From a checkpoint of a small image captioner: encoder norm rmsnorm, encoder layers 8.
Rows from block 2 of the image encoder of a small image captioner, named by matrix and row number. Rows with one number belong to one neuron. Each number is 500 + 40 x the weight over its row's rms, rounded and kept within 0 to 999. All counts start at 0. Numbers have three digits each. After the name is the row's rms in percent of the matrix's.
After each neuron's rows are labels from the 100 images, of 14976, where the neuron reaches its highest value: "responds to" is what is common among them. Only what is clearly more common there than usual is listed. The data: photos of plants and fungi (iNaturalist). In brackets: how many of the 100, against the usual share in percent.
# fc1: MLP up (encoder.blocks.2.mlp.fc1.weight, 1536x384), inputs 231-307
# fc2: MLP down (encoder.blocks.2.mlp.fc2.weight, 384x1536, transposed), outputs 231-307

fc1.84 087:544579478488492518493461517402520513548545506542478499478511503435549571546456491546505502477582466533540531522517532517458573445512476531472432476510512488503454493474452580539484500563525499486503519535504445450436524460511494540
fc2.84 086:573538489553496475570527520477435497435546567494533482477446548513488503477461530497508545481537550496483507482481438503484544365446451499596572476518518494491519476444526521513449520438426451448479453508531507509512503525486430525
responds to: order Caryophyllales (27 vs 7.9)

fc1.236 092:453554531528495506523520497406479508470539469546499502482523476437553521587487546488494541533530470443506496529477495466482535519533500419484501494469481490546477450526530528536516514531528473552467463558559480506482523423535468563
fc2.236 102:546503515525544513532515491480495531506506531516520498488444570461538521536474465522464545514539536519516535514558463488486511352481489525571604486502503445475496444473511494512463538470453433447488456543521456519510483529489470521
responds to: order Caryophyllales (25 vs 7.9)

fc1.480 097:423591462555522516441507491489548579451520480487438484521515451456481578550554455515501511550472475465488442517475574516570516474541533476440462506462466501532462532453490541472469505515536491565424489524577511515471510438553508506
fc2.480 103:520509484488540539514475481511490493485496514553503528539474530465522549533478509483485512489533499470524501526526461481455540367486520534590573544472544472529515483489486516509471568466470454464492438520523416475493486530500453514
responds to: order Caryophyllales (29 vs 7.9); family: Cactaceae (28 vs 3.3)

fc1.504 109:464558486532524578499589457465520493500576596567530564444481528415526532439561531519553470487524530459463550500467507440527532459526523515494521607513538534566462494510483578431413485476495467524496464500542436494514549550474494557
fc2.504 107:557490504568528499548491509451450533448483527539482454514446554489523486545491485520456537525534529462518539484522514528482523391443493475530560480481527465475555423457473519530444534435450420452512428480502451549472475475556494552
responds to: order Caryophyllales (27 vs 7.9)

fc1.145 105:420596493485500514475537484442521579495569521534472474489559514425528549540497452503542489530514536509498456533499489416570531493483521507453431554528498490452454563493504512504502489497495500553476526565555489468494431504571458572
fc2.145 107:559525465562493505534510496462456497476503527538506505464441540475529532526482484501467541482560539518523522500526495486469525374479470476562576488478547445534529446488514529489465557468416439432486442495527445530490515522493494524
responds to: order Caryophyllales (27 vs 7.9); family: Cactaceae (27 vs 3.3)

fc1.397 093:524597563477540567504460583483546543475476511510432482565496478528489599538548416411502471485542535466461392531442548516513492510549612501476435557483515519528426544456489500563569495530549522529544534491523502484495453449510474523
fc2.397 090:497500527519497520503538473509459517477540526543513514501453561501489547494452534492514466477547513526508510502576442463487536412472515549576602564494544474538487488512528529455484511462491519456491444494539444491513527514438470505
responds to: order Caryophyllales (26 vs 7.9)

fc1.747 099:503561530483528542478516505458511516437584607530500565438521497451531580428495514549566523504495548436515530528508472494448536415521500446548538538447509505527510490475479530404390491475496504512443450503555481552459543523460494539
fc2.747 097:540471516543549499528507499466513517471501540532511468495453554500527542561458498543448513501545513483523524501515501500485507407459469527585576477490538465449534428458478512477473569430440413506521407502545464546495463476542495544
responds to: order Caryophyllales (25 vs 7.9)

fc1.413 089:406541493530514516539549481407511518484464542560498567457532515433521499498563467458533503518480498457476522540499536476506534488481470496543465565529455470514397523432521483496513450503561562553433483535555505493449532495568478591
fc2.413 089:551516470558507505529472502464448490465529537517547520516442573490500528533481466505437545506515511518487550472551496471529529388468497523603591526506503459493574450484521470483482526472455452446469412497533449487507529492518487544
responds to: order Caryophyllales (32 vs 7.9); family: Cactaceae (32 vs 3.3)

fc1.284 094:431555441486545556444554467511524505479588548511481501457504451518489503556467442558565476511496554502489481507498512401514515463549558446454523537520528519540479475540458539455454470527545505536482448514540455504567487551514532491
fc2.284 075:531508510524541525509528514423454545451508481544456482524492485493524512531483534474544565510548474435557496435470472574485492425513493493509461446549464451518557445469453554500423492495445515556454500480516469579467516468577504571
responds to: order Caryophyllales (27 vs 7.9); family: Cactaceae (26 vs 3.3)

fc1.21 104:419590487494588546478537503498530560492512456468439477483482562424553574519551485540490478565487531491458511492441530455595505496540502466518476543456428556536463510468493519501523503488519509558489501596550441471472413491520464520
fc2.21 108:549506509525479501500501495485438518477525548515529482499439536505537527509455507469466515475542518505495525481558485480501515375487484510571585525521521474519530470497495525457467529469428442437517436485531463486507499520464467509
responds to: order Caryophyllales (30 vs 7.9); family: Cactaceae (30 vs 3.3)

fc1.438 090:475498542538507501497534556519498520492518469530450554440555523501591541425506417464545469518439478481481459573498530467490474464568517505434451558421510485562471582547446479509559461475599521475511537507492474472508460489541525504
fc2.438 078:518509465521467547502476443498419472573522564541500464454492593458554483505473496440500572497549444501503558497564442505518519420465463529552577480458512485476485472476525494437468541454479479476518480510456415509491555502503472499
responds to: order Caryophyllales (27 vs 7.9); family: Cactaceae (26 vs 3.3)

fc1.500 079:496517471471544527453432438529499529460522496528582552561545535462464485580509493475549510551541539417536448488455473448562527521543506467449428469526522546490482469549538455531520450475542592591485475517475557454494565450522529465
fc2.500 060:580561435509461447511498507447493492576449538440532519497458531487496528481417502455466522550555458509466561495466408464505572463488528533590500505546545477548488488519492470517520562537536561485541525587467550554439535542455518518
responds to: order Caryophyllales (27 vs 7.9); family: Cactaceae (27 vs 3.3)

fc1.349 094:486634504544614543534498513491498556516479482502540472468514561440565547569521495510538521574524536447453485470484474497479526476552544442517448573478511486484474547447416551506477498566502539559479524530553462507492469452557498479
fc2.349 102:546521523519524541536536496470449495482524550561532484511420569487531504504459501519434518501509506517496526477561462478502512366477469526566601522515522465505518451478501530501463564454450471463489410497546443502474513528469446484
responds to: order Caryophyllales (35 vs 7.9); family: Cactaceae (32 vs 3.3)

fc1.209 108:444612466537540563496582469488469493462503551574497510422496525484539557458495473571572508490510514438442540527521457478468491427504466469544523589516494474553513530511465542438427470507494482543508421468576425522537508536470477560
fc2.209 106:579513553548548492576502492450500550476481484530459457475415551467498489556477473535433533545581530486538544515508519490516491416476482491569559479492516428452558455460471511520464558448462413449506453487515462550501462494542500553
responds to: order Caryophyllales (29 vs 7.9)

fc1.546 100:457566535529567499504511501512541507476486505518447496445556500458534576538511461530530466542491547471487429549458500477535540493532541451453478553525450562500448542456443504532523446521564533530478469581520511457521437489559472519
fc2.546 100:569527482551513529527507489491455520499526551511516511480454566456498526505470471472470506460551545482463516519520487461495513374462469532573565527480525450500505467510493506522480549466433476409494424538521442501517485542509448492
responds to: order Caryophyllales (27 vs 7.9); family: Cactaceae (27 vs 3.3)

fc1.764 102:488555522539529551514522499488466538503519506592474550458487506463508559539500548511559494490483512480487462484499490494489482436513539518533510589536520537475444507517447527462419507448454465548490450551508443541488486465517471512
fc2.764 101:575509521526562520570498496475468541506485495496516485515437538492497527549458467510455560488564518506531530474523473497492533383465481496588558495496538443499530459464494503528459541487453452433482474530508468556469470515535484540
responds to: order Caryophyllales (28 vs 7.9)

fc1.643 098:490571506510546606519534526441460499479503566572490512436459541463539530497481487524486551540542523481514462516486530430449491486511519457525549546475466517496451495489521526422431492473502514561477431553537455471528497517509507525
fc2.643 096:578522522564523505588524513474499510455472534499504490483428570508491483566475458525432551518551536509490540490518461531501480363488473497575543483518538434454536419491455482501437562463442433477493457531522440549482475489543495552
responds to: order Caryophyllales (27 vs 7.9)

fc1.421 102:455584535548579587508538568469542512478565528552451526455525549487527557524506446456553536508554550470453499571437518450494527507503496489497475580506464489536487558485434489533487478553551483506435517517572497529516468455553475500
fc2.421 107:536523477532521536527541481513450490488512540560501514452419540485505525514470487504453529470522508520507520521564467500493504371465475538592562515489514456488509488487491502497458532468452464419466427512517429514527505503473480504
responds to: order Caryophyllales (28 vs 7.9); family: Cactaceae (27 vs 3.3)

fc1.429 083:496542516485560549475515526489533462463586481545480516457474468443477482478502532517573525531424432466516546461471475484540553475504463502537457504530543511523469454554518518430510505523519487576513453460464500539460488522535467574
fc2.429 069:576569488540487508552513505448471547494471504471552515532485499499504549543400557492469511546512525448537536424476471516453465431527489479560477445495490504504544456510487567529457524534460476481521477465513511584438499443588497601
responds to: order Caryophyllales (31 vs 7.9); family: Cactaceae (27 vs 3.3)

fc1.5 097:450555459562528561475556543484545524532492506518489535535473459409523596579504542498499498493509473519499530478487525508518547461537509461533508548497469450494457538500462470444493465473541527570457512548526440513451442485561505512
fc2.5 104:532496513558509529548528492465452472467537518531490492481424533463535491538450478490436529478516545497503544512567486493465486377461476491563587511510525463483531447497519531491451563450452436449485408509541451540477534525487480539
responds to: order Caryophyllales (36 vs 7.9); family: Cactaceae (32 vs 3.3)

fc1.590 087:510516483478481505509601492412503553558482545499541488484502507489534543536536419506479474497535458483516518533499483484530476460489435497553478493502499478515424572550475507466507525537512507549529476494552524486430504521443438537
fc2.590 080:530505531521478484538557493482475502449558520543497521438490559469500465530522508525473565529508479477522525467503496576452481564473425489442503496511508469504507440489505516485457479517429423493494511425519540529572539495524581518
responds to: order Caryophyllales (33 vs 7.9); family: Cactaceae (28 vs 3.3)

fc1.109 107:504570515490518565487517533502509560478557506594503492469449528451523567507523498504527538513508512501477489508459544469487511468512498492540497548519493533530455469521494500497465505489507468557429506503545419497502498517545494547
fc2.109 102:566524508559544510532484504471457535481539511523506474458422550488501490540504478513469531480566511477518551507535460492511499354453459520576562487488512466508520434487487474490447539453420439441477461514540486527527496484530485546
responds to: order Caryophyllales (28 vs 7.9)

fc1.762 101:522594531506515520490574484438501539515511565565477541492507489473502598550475530512512534530519514489431475512452505464528513443486535450491471588487461512492434528470471497447451467455449484539498427552504434477533449507532454593
fc2.762 100:550515492548524531533483494479460515502512550511498504473447573458538513553493481512450528503539526506487549522551464476489528344489459475551573517486527451479526431467474484507449573450428416441492440509506461532520475513533490535
responds to: order Caryophyllales (29 vs 7.9); family: Cactaceae (25 vs 3.3)

fc1.477 098:442581481533547573431463553415558523460491527507455523464560501467516532525526497508551422576520475491430433487520526401560530511514558473483475574518451540525423549545449467462553511479517491527482538559505441463511448457475450511
fc2.477 100:569529474536525516538491494461443508470501523516510496515447532465526505509467493490466547503548527492496524526542452522444530360467461511549533502525525469511546438452481513510482551491465466453527406514554437504495498551522469540
responds to: order Caryophyllales (29 vs 7.9); family: Cactaceae (29 vs 3.3)

fc1.277 102:493590471490537610544557495473541561459504540606483550511510515418558560494513479563499498479497501439513510481479475536522507455509479451503457551519491520533439499516453531485478530475515517522424481536573489493460498443529485536
fc2.277 101:585551501529521503535503505469498536500484538518524505476421573459521526528489451505455572477558522465504547518552499512503543388475481519543586493519523453478524423470473516501474551438447459467474448536500455543518483520511467515
responds to: order Caryophyllales (30 vs 7.9)

fc1.12 093:583478479547487501525516500424505502552462512517536468529512560477467458513514482484432531510474409563460542484504451454533516516549515541535450501533551481554523520542570469475530472583575538443554510537527451489467495564511484457
fc2.12 102:515473543509463457539453450541455489456523513443500508457480512469457502505538453496486489536498534541463483499532492474528516495465416479482481470522490478544469442458522480547474475474465479458483520439494562515600534558485571482
responds to: class Liliopsida (26 vs 9.4)

fc1.674 102:445561547500519583466468527487508556521520533523460506502509548485557547533500449467496492542479483476469453503498499437552530479552544439510467557489496502533404523516465498521551455545514541549457542589518440512516414489561432488
fc2.674 104:561512474523502543551491466500438525488503534549517481463450572496505518529468482501455528503569548482500531504557456480495506361486495489588577529511526464502539437504491513504453568472428452457474445497521473516492525513502473541
responds to: order Caryophyllales (34 vs 7.9); family: Cactaceae (33 vs 3.3)

fc1.520 092:510516521474555550451542569486545569510506489513555457531526497528518562517512580461518505514511486489444445546444498494514512494560579512509507565445450468478461475528509506553502477490497495543446497565538453430516442491487497515
fc2.520 089:530550458521487532512540480522478483492539587556511494502497534488527501467479488489468551470496503522480551509550437501471515417482484516590588498492530476530508512487503520454460497473485500448562423486541453484471562531483478531
responds to: order Caryophyllales (27 vs 7.9); family: Cactaceae (25 vs 3.3)

fc1.444 084:475543487515472526541596523500557529486535523506553455474487560490504527489580449548468470477549405483526480500488473496485512469487460524534462528464465471514467519485438540398470426543490552535547477508484440489530541523498503527
fc2.444 070:485535530525474534506525552499485512485510495523486499482533516450593464493529462536475554495543522497561518466524491584427510530524481494442464466508527498497467477509509560496465500595401457498568483464479483553459505452552524545
responds to: order Caryophyllales (25 vs 7.9)

fc1.22 099:489615477507514584505529509437481539474552488514526555477520466412519598567494477520547496540511519513447528537413560499501524473554563500511479535520504464531431512447436520511483510475501522528500484516515485535461487468542490525
fc2.22 105:566499485567515506563503508484491500455521542521488489483421554477521494521493496506467520475549505511510534522542472508474534356464453500567600525500507455513534452484487487504458563466418418430462426485522447544503492521508477539
responds to: order Caryophyllales (31 vs 7.9); family: Cactaceae (28 vs 3.3)

fc1.640 091:482617480513516537516492529460532565484574534525505451469529553450542556525498500540542466545504522525506478537486513485482511524522510493471499526494499552438483473456484558445465452455483546553524528556531492531498485452475520515
fc2.640 098:521519455555519538512486500510461534500491532553474494542487524475554537540477513484472540499535522468534501515513459493458534366520518533589583483498538463498518479486502530503463539449473490463514434512544424480476481504496474536
responds to: order Caryophyllales (34 vs 7.9); family: Cactaceae (31 vs 3.3)

fc1.754 096:477589507541559547494522511436505504556504475523532475504525531520519594543487456537522512484484498435454495524478561487528503469522524522443442503453430473494440516519488457545551464502550493555517538581562452508490452447551440496
fc2.754 103:520505494527511536541524478496441472462533549544508531494448541457514534494491527462470507498524540495499515520577437454497516389473498497592603529505559498543484491511482495495476552464425455463505447521518458497485494532465456525
responds to: order Caryophyllales (28 vs 7.9); family: Cactaceae (28 vs 3.3)

fc1.270 103:442618536494545546479514571477510527514494470478468482441552494483487534507506449480534496508492524480502455543500498472514514479551570431519463544492500522485460564520450516472475479459540544516450491583550479466510470520546460568
fc2.270 109:567480493544507500502500497503437498458522559556505495489457545490533538500457497500465516492529533479481509513530446503487520353450483499582595516515539499509522486491510495472471552459456429453475400499553479468508515546494457495
responds to: order Caryophyllales (28 vs 7.9); family: Cactaceae (28 vs 3.3)

fc1.256 094:452598504510587499512519487498527566509482529580467508476481475489596517517481543568532560522456500419475530542498546494495534449547487464456447522479508544512436464474486498476450467503438493551450489528550450482512461493490439582
fc2.256 091:544547521537548548560491509451490503502505500557480470506471584454506497563450506487473524480563509489511532508542477514477536383461497510545588504499503447497553475475484511500480558439424460425504439529524445558493513523542496539
responds to: order Caryophyllales (32 vs 7.9); family: Cactaceae (27 vs 3.3)

fc1.663 088:453569489546498534522573515444538552470474473539467509518569545519554485497573536499498524473538454513450475461439516494463526542574492490440466477433508488504457546563499565466549536492502508542438524510530547540475515504500527538
fc2.663 075:566528484536519515523533492456446520522460544530489533545472545435576520523433472498405535481537545485490539501506457482465535455566494471572552508536523460529559444515505503515432519465493436467506475520486445469474531511472463512
responds to: order Caryophyllales (27 vs 7.9); family: Cactaceae (26 vs 3.3)

fc1.264 085:521496430472470567495500521402505523497520521550514496454488460527581534516547429532510460554493477501454557439542528506538495411537485508583519494456435504510440504490447543424457531479497462487528501575566515470517503512542469491
fc2.264 080:534489550530465489509550551523510515427527522520501538415497512475456477515496469535526533529469509464491482459516520564448470507470458488475480477505537481504509487492488554511450449476418474477531427443541507535527521448476566491
responds to: order Caryophyllales (32 vs 7.9); family: Cactaceae (28 vs 3.3)

fc1.129 097:494547475563561517443553576444558518493549467532469494503548537479506534495557486506540438566515486447494464490481530488534482477500553463504483573527493503474405531477489469451531461531501548534497538588523487502539468481556464550
fc2.129 100:568553463572533520543512502457495498479511553498525470483409538484543531518459508501460544493577514503502533477524438483472537338499455469562559488484548468520502437457507528512467567513435439427524416494528444496496522522506453514
responds to: order Caryophyllales (34 vs 7.9); family: Cactaceae (33 vs 3.3)

fc1.218 097:450556504476505517453544569474559526528491502503465511519511467505504529470550451555516454496507501489449462534437504522508451487556563472442472501492514517500498553475466544467469495477540516487429507553545475532551495525516467537
fc2.218 107:510532508541552556532510512486498481504514531532519496519441561504510553526498497505455536461535537522489538530525451499502497393489491542560588524488548495493496475509481504499469572472461484454493432520563422480480505509482445486
responds to: order Caryophyllales (29 vs 7.9)

fc1.169 104:462597466502540568462540525501499541526529469505485524461536511423498585481515477522525449508501546522465431505447506455518532496554515501491463535498482534477421530528494514533497488485544533505472483526545443513547476457565499524
fc2.169 105:533533498541532560523475465514452508465523544531490492470429582496523541530479499473442502489548510489462539513559474478509503374460489500562567514489563460535483454508503508476458573482458435446492446539507440520496489505496464499
responds to: order Caryophyllales (32 vs 7.9); family: Cactaceae (32 vs 3.3)

fc1.577 098:430516483506558519481498497457497520460561469456494524556523497523454537491466480445508492490543553460465434562450503464529530542534588534455434578495488467529431539469424448497514441495553486526468558530568463484521403502520532508
fc2.577 098:492489458517514549487490476477471462502490512506533497482429553524551522478472488481502512467531495525492508516538449499484515383505522531578575513481528482497490473514537506469485536506448476437493430500526428494467537559464461480
responds to: order Caryophyllales (25 vs 7.9)

fc1.725 093:533561522456561528462527538463563530492502430513524497547539472509519542462470438510467475538535425451475505565457578488488467530602540469485454548532426505525412545512484538554548475551573500543475548542482523512554399507573447449
fc2.725 082:527506487530424534546465444499440493562539542509583524505439545505495473440475519451496553508497524553474555474560417438429577462467489558585544536517561512540480495557540476455517461468503521476469476531495464441528552547437437461
responds to: order Caryophyllales (26 vs 7.9); family: Cactaceae (25 vs 3.3)

fc1.261 094:474583475526560522442500549499575511459504522473496450478534535467478498532519496564540514506514498495519519545519558384530484497511585503490498559466445520443420488499438440478508488535508537548487489529505447520550477505533457541
fc2.261 099:547529492527522562521488493511446484471522526527500483491430548502504512493461493491475527474542513505491515484528485500485519378440484549557582524499535473540533456495477510494463561496436440443480407476553466516464518531489480521
responds to: order Caryophyllales (32 vs 7.9); family: Cactaceae (31 vs 3.3)