config.toml
model = "image captioner"
image_size = 64
horizontal_flip = true
encoder_norm_position = "sandwich"
encoder_bias = "all"
decoder_width = 320
decoder_layers = 7
decoder_norm = "layernorm"
decoder_activation = "squared_relu"
decoder_qk_norm = true
decoder_connector = "linear"
init = "torch_default"
eps = 1e-08
final_lr_fraction = 0.05
weight_decay = 0.1
Rows from block 3 of the image encoder of a small image captioner, named by matrix and row number. Rows with one number belong to one neuron. Each number is 500 + 50 x the weight over its row's rms, rounded and kept within 0 to 999. All counts start at 0. Numbers have three digits each. After the name is the row's rms in percent of the matrix's.
After each neuron's rows are labels from the 100 images, of 14976, where the neuron reaches its highest value: "peak at" is the part of the image that holds the peak. Only what is clearly more common there than usual is listed. The data: photos of plants and fungi (iNaturalist). In brackets: how many of the 100, against the usual share in percent.
# fc1: MLP up (encoder.blocks.3.mlp.fc1.weight, 1536x384), inputs 231-307
# fc2: MLP down (encoder.blocks.3.mlp.fc2.weight, 384x1536, transposed), outputs 231-307

fc1.671 102:421433574451587535480455518599621465524470376526446503573531415535529548483435479564543491408533451491615456493375594527513462526560612498451545490479423495541533467483426562508440526458431523537531461539491430467484494524574493534
fc2.671 100:482422547420457500438504456542541408541552479554501508522592477534478473440539428491561442474441450541489489519503512440547485584541523557445519565435471542488426607609560463461587467501528583544444563465455466441542498493446542401
peak at: centre (35 vs 6.2)

fc1.6 098:501476541452533504434474610578568449557508430507408527573561430565584448547468521541497449478559550480536431577392566595502507457545617529539525563450432481499576439489510522530489536520453501449533504560465472423544465470559519515
fc2.6 098:425490488454501538461477504587519460536548480510499554493588483555489511470494490493549427509469406555479465578498509440523517567557538558435512544433500534473409583562513447481571479551590607494466536484479467424543509493427530420
peak at: centre (32 vs 6.2)

fc1.261 096:455461454533524466429520528524548502457469470475465508611529532485479481524450545517523443488401493555446471498465456419526534583536533491488471555474527594583451515470502504460668524552604603540555567524523475385481474559463514480
fc2.261 093:493537453505517589488428454524500478505550555558551545516443522532488546436532521493474519409487530502458524543512483495540562434438494554615553542459544511505471475517562478466504522510445477462458522575544430515474566608474409467
peak at: top left (38 vs 14.1); top right (34 vs 14.1)

fc1.307 083:514440549528559502499510561580549537459463466542380464447488395585558548554460586525565529415477499429628484544373587511437490536494598517525454569438416552515613443450478589529498433446496528395467440503523449429557396550531519468
fc2.307 069:427410513404437499463487413588611410558522414576520505546545473582503471386529408596513450488502437573506499538543533513491447598522505553441486523433479497472453518556547459428563488527580556543483585401471514453549532514471601454
peak at: centre (26 vs 6.2)

fc1.32 095:539382504428552497474493538642584521564486392573447451499560394620585547457524529561531494484571454477564388536402485499502410518446511452475557561469465519470515415522543551456425515472477495513434498496485539465495483554471481444
fc2.32 083:502495532427394521448485458568570459578570445513539541460577450567531468453514486467531450459451451618415408564516489429529424552545505589506470527445521489496494574611571412432558467515501562475557555465552501518522519511419485452
peak at: centre (30 vs 6.2)

fc1.748 088:543414487410585541480462562531560441524430466509432522632575468537503565440442546566549467461481453502477369589421567459467421502574649501539473497525531506529522468462435528586494501554479557498523512544465500481520498490530432527
fc2.748 066:460466523507449501511415438547479448620560495573530527504532506588462481330473470504510523422497486582459536518584466416504510523534544598495547568476557520518505558561515440461482440467520498574498590481495475401526556601463502402
peak at: centre (29 vs 6.2)

fc1.107 099:512500542508499492480563582515566479551501467510498547549544442541457524535454511558521555426503591396590366577400543490486454476497501421471479496485452463504543490464493527456478592496503526448535504455590539525458466524515541574
fc2.107 098:502469578506540553490494602429474499447501499526397488466544515520557551528514537472526446523543399515526467461442550500575487502453581496512479500459481525389464493549465392501489537377549534584404447480591418521534442429496415522
peak at: centre (28 vs 6.2)

fc1.192 103:456476533522497419400514448471478488472428423463488474566493507480501486502499517429488470513464503528496446581451526403558472484490622550513507508519462499515447530564488426534616501570572565555496556616540434466522447502444525510
fc2.192 109:496494483518429513423464438509424481470566589534548477396556560542549525445528519425516448482450514565445498511597486426522583490402464535565572525462548538479448547557547390476528458475539491486491497561499409464503595579450405445
peak at: top left (36 vs 14.1)

fc1.238 098:478529514492546458407449536440508537450488412453464554586526493500514518483442445456477422478517460519443479524509511409569453509512538583472526572495476484453428570574574427519633521546556570576455544622493501491516472451429508471
fc2.238 095:452510503480498516458508402457401509466591562467554424377541567556553532442577541475479487486443478570405520472547516424517553473416488547558545515488529509481469533548535392481564528524450476515469513537498466489502528514512436447
peak at: top left (36 vs 14.1)

fc1.302 095:467472573457551522487477570482602530526450388501409549631493458626608515501464490537531488467505395499535474499435601525535397507563586467450513514492461554453550531549534551477497560527543482495549597497555456522453454429568467474
fc2.302 079:491511534422424464456430473529407436482582567538585486441532544478420480388528445463557487525438489554443533523600421457449500514489430594464541506526521576477445521512492429482552476475554555510517510477435562491503560540404546429
peak at: centre (26 vs 6.2)

fc1.284 102:510457524503534447370467460554517425498441381458382469553489455564490515591495584447519507452476551509487418584509530403480446483446629577520502549524476566499535548540511470480555568443551476486486576638488468479530470574431427517
fc2.284 111:448465551493499550418484479481439446448514540539477500391585511545586562487626510487582461480467478588488490516548583467548521533445501518527529529490498547453440525526574402469587430512511568535448513482478404518504547455491433474
peak at: top left (32 vs 14.1)

fc1.391 099:387521472402538475394509436537531431514437487489500448622512562524466500465462572497532495465419480563435435504471475443463460577488573522537503551488537564497454595553516475540615511527611629461485587579530425485499508494465449411
fc2.391 096:508516458501503537502470507512464487458542561523513512504437548498488581481559516493461469460454516512402531502550451457539517380495509531609560552450530515549487518500542420426491519483450465460475523540543407491523526535465365493
peak at: top left (44 vs 14.1)

fc1.537 094:483507533476497490392529514502550435570486452543455458444475428541510471515468548428566461513493429491571448545423586463451506548551558550520495444415484592435451622540516436448581417622586562602551522383461467564551486447519537453
fc2.537 096:537571449517473429585503497416466538427478566453555473434434531390469432573453539466484552551522527482450544451543444563441527426425424452503525438574504444522536460441491546543461485489441464485561466516521555537481506518512545554
peak at: centre (25 vs 6.2)

fc1.63 097:466475540395580473415446532596591429482435447469400461572568361585595548490566548543565468442457466446595457460476530551426504496464579467530475477477498471510608503520495506549457528480464554474512528495477527515461434458572506543
fc2.63 100:409469511407414571469478483561486459522590455514489513457579479527497465452549497513561431522429475594504491584496541434522446608542523559481467567440482598464412596548534450481562454463573583498462545455500448442503526548419495406
peak at: centre (30 vs 6.2)

fc1.189 112:494447537463586530390515536573495495504424409486414574558489524552523534575474562552457462476426487483498454587450524441503508476543611586453523514524452552482522487545465431472601536495485528525454582663458500418485400524455438526
fc2.189 122:436463549450468534420469433525471475499559522506531494409573496590581545481583511523558437479482467593454474534565531429577529519462527540519557526432510577430388531567557406436576451477529526564453498492514398503551551491485421490
peak at: top right (32 vs 14.1)

fc1.120 094:511505498439569526450468466478442510552439471456490448539474509447535467497541503475429386502456512583468452528488525468577474577514617565483418550521460577545470560472494428600562507564594542511524624614447465561527521489470499551
fc2.120 093:431535505522493552462482433474431471435572574491518477386579599522535517498562527478542446499466534587462497505563529444579554438439455534565569546535533556471447493496545411473504485530528482485483482571512428483484503516458384497
peak at: top left (35 vs 14.1)

fc1.103 121:472478444474475602499563561514551500451465539598510477431470444496556558497470517595527525487556494412504477503438524598418493433498432460574538440517474464504480509490440549439385562438468420440534359361572445525507470522536557523
fc2.103 120:506522535542569507532528549444497541423524525502416513491453514508519628535530522518488554514538516470512505474462552493528479428463501460559530492470470435434525453481482438504449567416453424534412429526608469572545482441499387541
peak at: centre (26 vs 6.2)

fc1.180 100:450500528403505461401416493525495429530495422510526431481528530522542480522464474536490494514472449563457537494565483425501411563494527536450502512534552633524492567544478386579664527505558560516554572548457438513579437472505540466
fc2.180 099:507542467464534579498505532514494515438549598576532492455477578531505562470545469472500516409439514491392534547537458482532528378484497532622539517424556469488478526478543468466505506494490469475524470567568407518480498560463369532
peak at: top left (42 vs 14.1)

fc1.641 116:526459463544596507482536528504595560452425418456487527585521408549512514492443577565477500415542524393603422504376524544461441496506581442501454500447476448496510454442404549555496557500469525504477462421547495530477443524489538483
fc2.641 118:471505576480541563505572570481511500442564550492404527412550512527546591532565506533515471462483472544459463540528581500575442445492553533523521549480431497432440481530421417484503490430497490580465447503595430544590483446484391543
peak at: centre (26 vs 6.2)

fc1.723 104:493410503454517487511507563586612500488454394481458559644470427585573527541456511541508492496556488456602399568379581568482491571537536519536475517469505538541526480452499508544501564489555450449550528458491499434495377470551425513
fc2.723 105:491455503445450523465484460552516413560581490550494557457507492533484521424526447451553425444403437566426449586539523436544481501538530568530496607455462570503418561576544429409575449498506524474481535521500491458527559523396497414
peak at: centre (26 vs 6.2)

fc1.257 104:458554466559425541439494410518491511457499458460559501487518578477507504512489521474524430499498503540416465507497541381599585512543490467508455529518556512526379539442470441526646441596651527507446577526501484440564434435445560467
fc2.257 114:565519438556500493519516487465449518456474577550559509458389582478544512478449543489418559481491523486454600480547451502463558406446466497617568448507558443537561476449499536461442549513416410431529489510496436523462538585523455483
peak at: top left (45 vs 14.1)

fc1.190 096:472430487517544575529512570559535564542423354518441533540476413551535524499494487555478489475579533500605370514385518521445507491509570462528477514451519536482568520485419532465450530487550492504486469457533489386469403508500470498
fc2.190 089:446477549424433533449467482593517430525538490567531497467524451569545530394482423522542458469452427588526482588542511439465475557483527609461519596446513581488453575562530500406561449536507569531467573423524455469522497516435492401
peak at: centre (25 vs 6.2)

fc1.609 095:473501540434492514490526469425498545498446471465516459532565448410496552504540446519566472500461397564429448521434525482564516482568581470548439515480429537546382611486548487581566478512658615617537510461492448522584442387552567446
fc2.609 094:541554501539452520537478466440454479453523611563544518427405563473500542468495531512452536503521562493413524454542431457531505390471435500655578488546547434485559491481548450473461516494409479478515507541507476500504570552442402545
peak at: top left (39 vs 14.1)

fc1.654 106:506487515450568535470549562586640463472394392517394553621492366555505496534522458520502465476498448491526443518356583545471473550554542542449466451438510512460560463494435550448456499540554489501469504474487480476493427525577492563
fc2.654 110:440450490385475544450478457539470387541604468566526528470550479554486534422561468534540419460474500553488466562508512416533480555488564595459519553471497600447481564560583451427558418506567569515416546507479466438499551510432496427
peak at: centre (34 vs 6.2)

fc1.490 094:483412472456588550425445523582563524496418406500392580519529426542543551508545483528515553496554463475577441614381552503435498486518544488508446564473449507524626478481480560549457523516437501401462467455534478384515423512504485468
fc2.490 095:470456535462443491446526519585517366611540493507541556505534484562515507355551509486527462418468482547487495568522504436546448534587535589479509565418483543495412569546503459407603429496527520495435522498531461470486545520409524415
peak at: centre (26 vs 6.2)

fc1.350 092:507508497461506493437491478587459460554491444462470448607550525548486487474418516524525526444466523533463526486457526528486472599562562491507522517482562533470509486537500456452619509491558561524484522489432444430443519567473526474
fc2.350 097:498497506462523556448453505515452448477539521571512555458421527537518568472554502481519488441487476520455530506475471479520538409475539560580580531420539471511507509509556492441473554517483470473445530543528378463456508514451393465
peak at: top left (39 vs 14.1)

fc1.72 085:461505504463525509445456482468543466480543510544538519455511426438519561433552463545505433558474566517538455454516611458469455559435527567524491589483430569500405569481507550413621500554485480549512460494477448528472456472543458451
fc2.72 096:532542523517537567503540565466449514444534517550445506437449582552531578503543515519513512509549496508486498490473475478505513393470483491616567514502474431494474451484488442506455564422427450511480462524541403576528513467525384606
peak at: centre (33 vs 6.2)

fc1.279 093:415492509498556453470508482473437519481422430481449469552558524548477544504495471493548417493441428563419445557553526434605553484547546491474482470515495493521488542483558386537625510580626508503440544579490539483595516520466406452
fc2.279 076:483522486497454544473448378427390475497544564544541422372544528544481478455510570408486472570479464513473547443542539530518580479382389469548559447523542520493419531575600412453547486493498511514546479494461436474504590534490457501
peak at: top left (39 vs 14.1)

fc1.675 109:531515440545562560461561597524639475433494493559476548495478447503552563495506509601501522449476524464545423515421524533444476436479512477476509451537475505497507442460453528484445578458429484454534396428506522456430508560540478512
fc2.675 114:471561562493595540469583548435520539449552493502439486445546490556533592516530536498518500492525482502499436503449597480586503453526539445511507494468411489377437465525451413497516524439489538537448443527586447535559466453525407571
peak at: centre (25 vs 6.2)

fc1.209 109:531399501511550531513519538581650478551491420528413457461485446531558502544480546484537520406487478457606360543467561573473384472526576501454461579467427495520603470524464522463465519455486457490535468468553519471557460531535491439
fc2.209 113:393504521447466564443477481549521442523574442592471556527581441535512561462507428533537436446470470554496449584516456423490498530565536580469435561441485548444403541632532430405564456480576551533480548511506449466528504527441478427
peak at: centre (33 vs 6.2)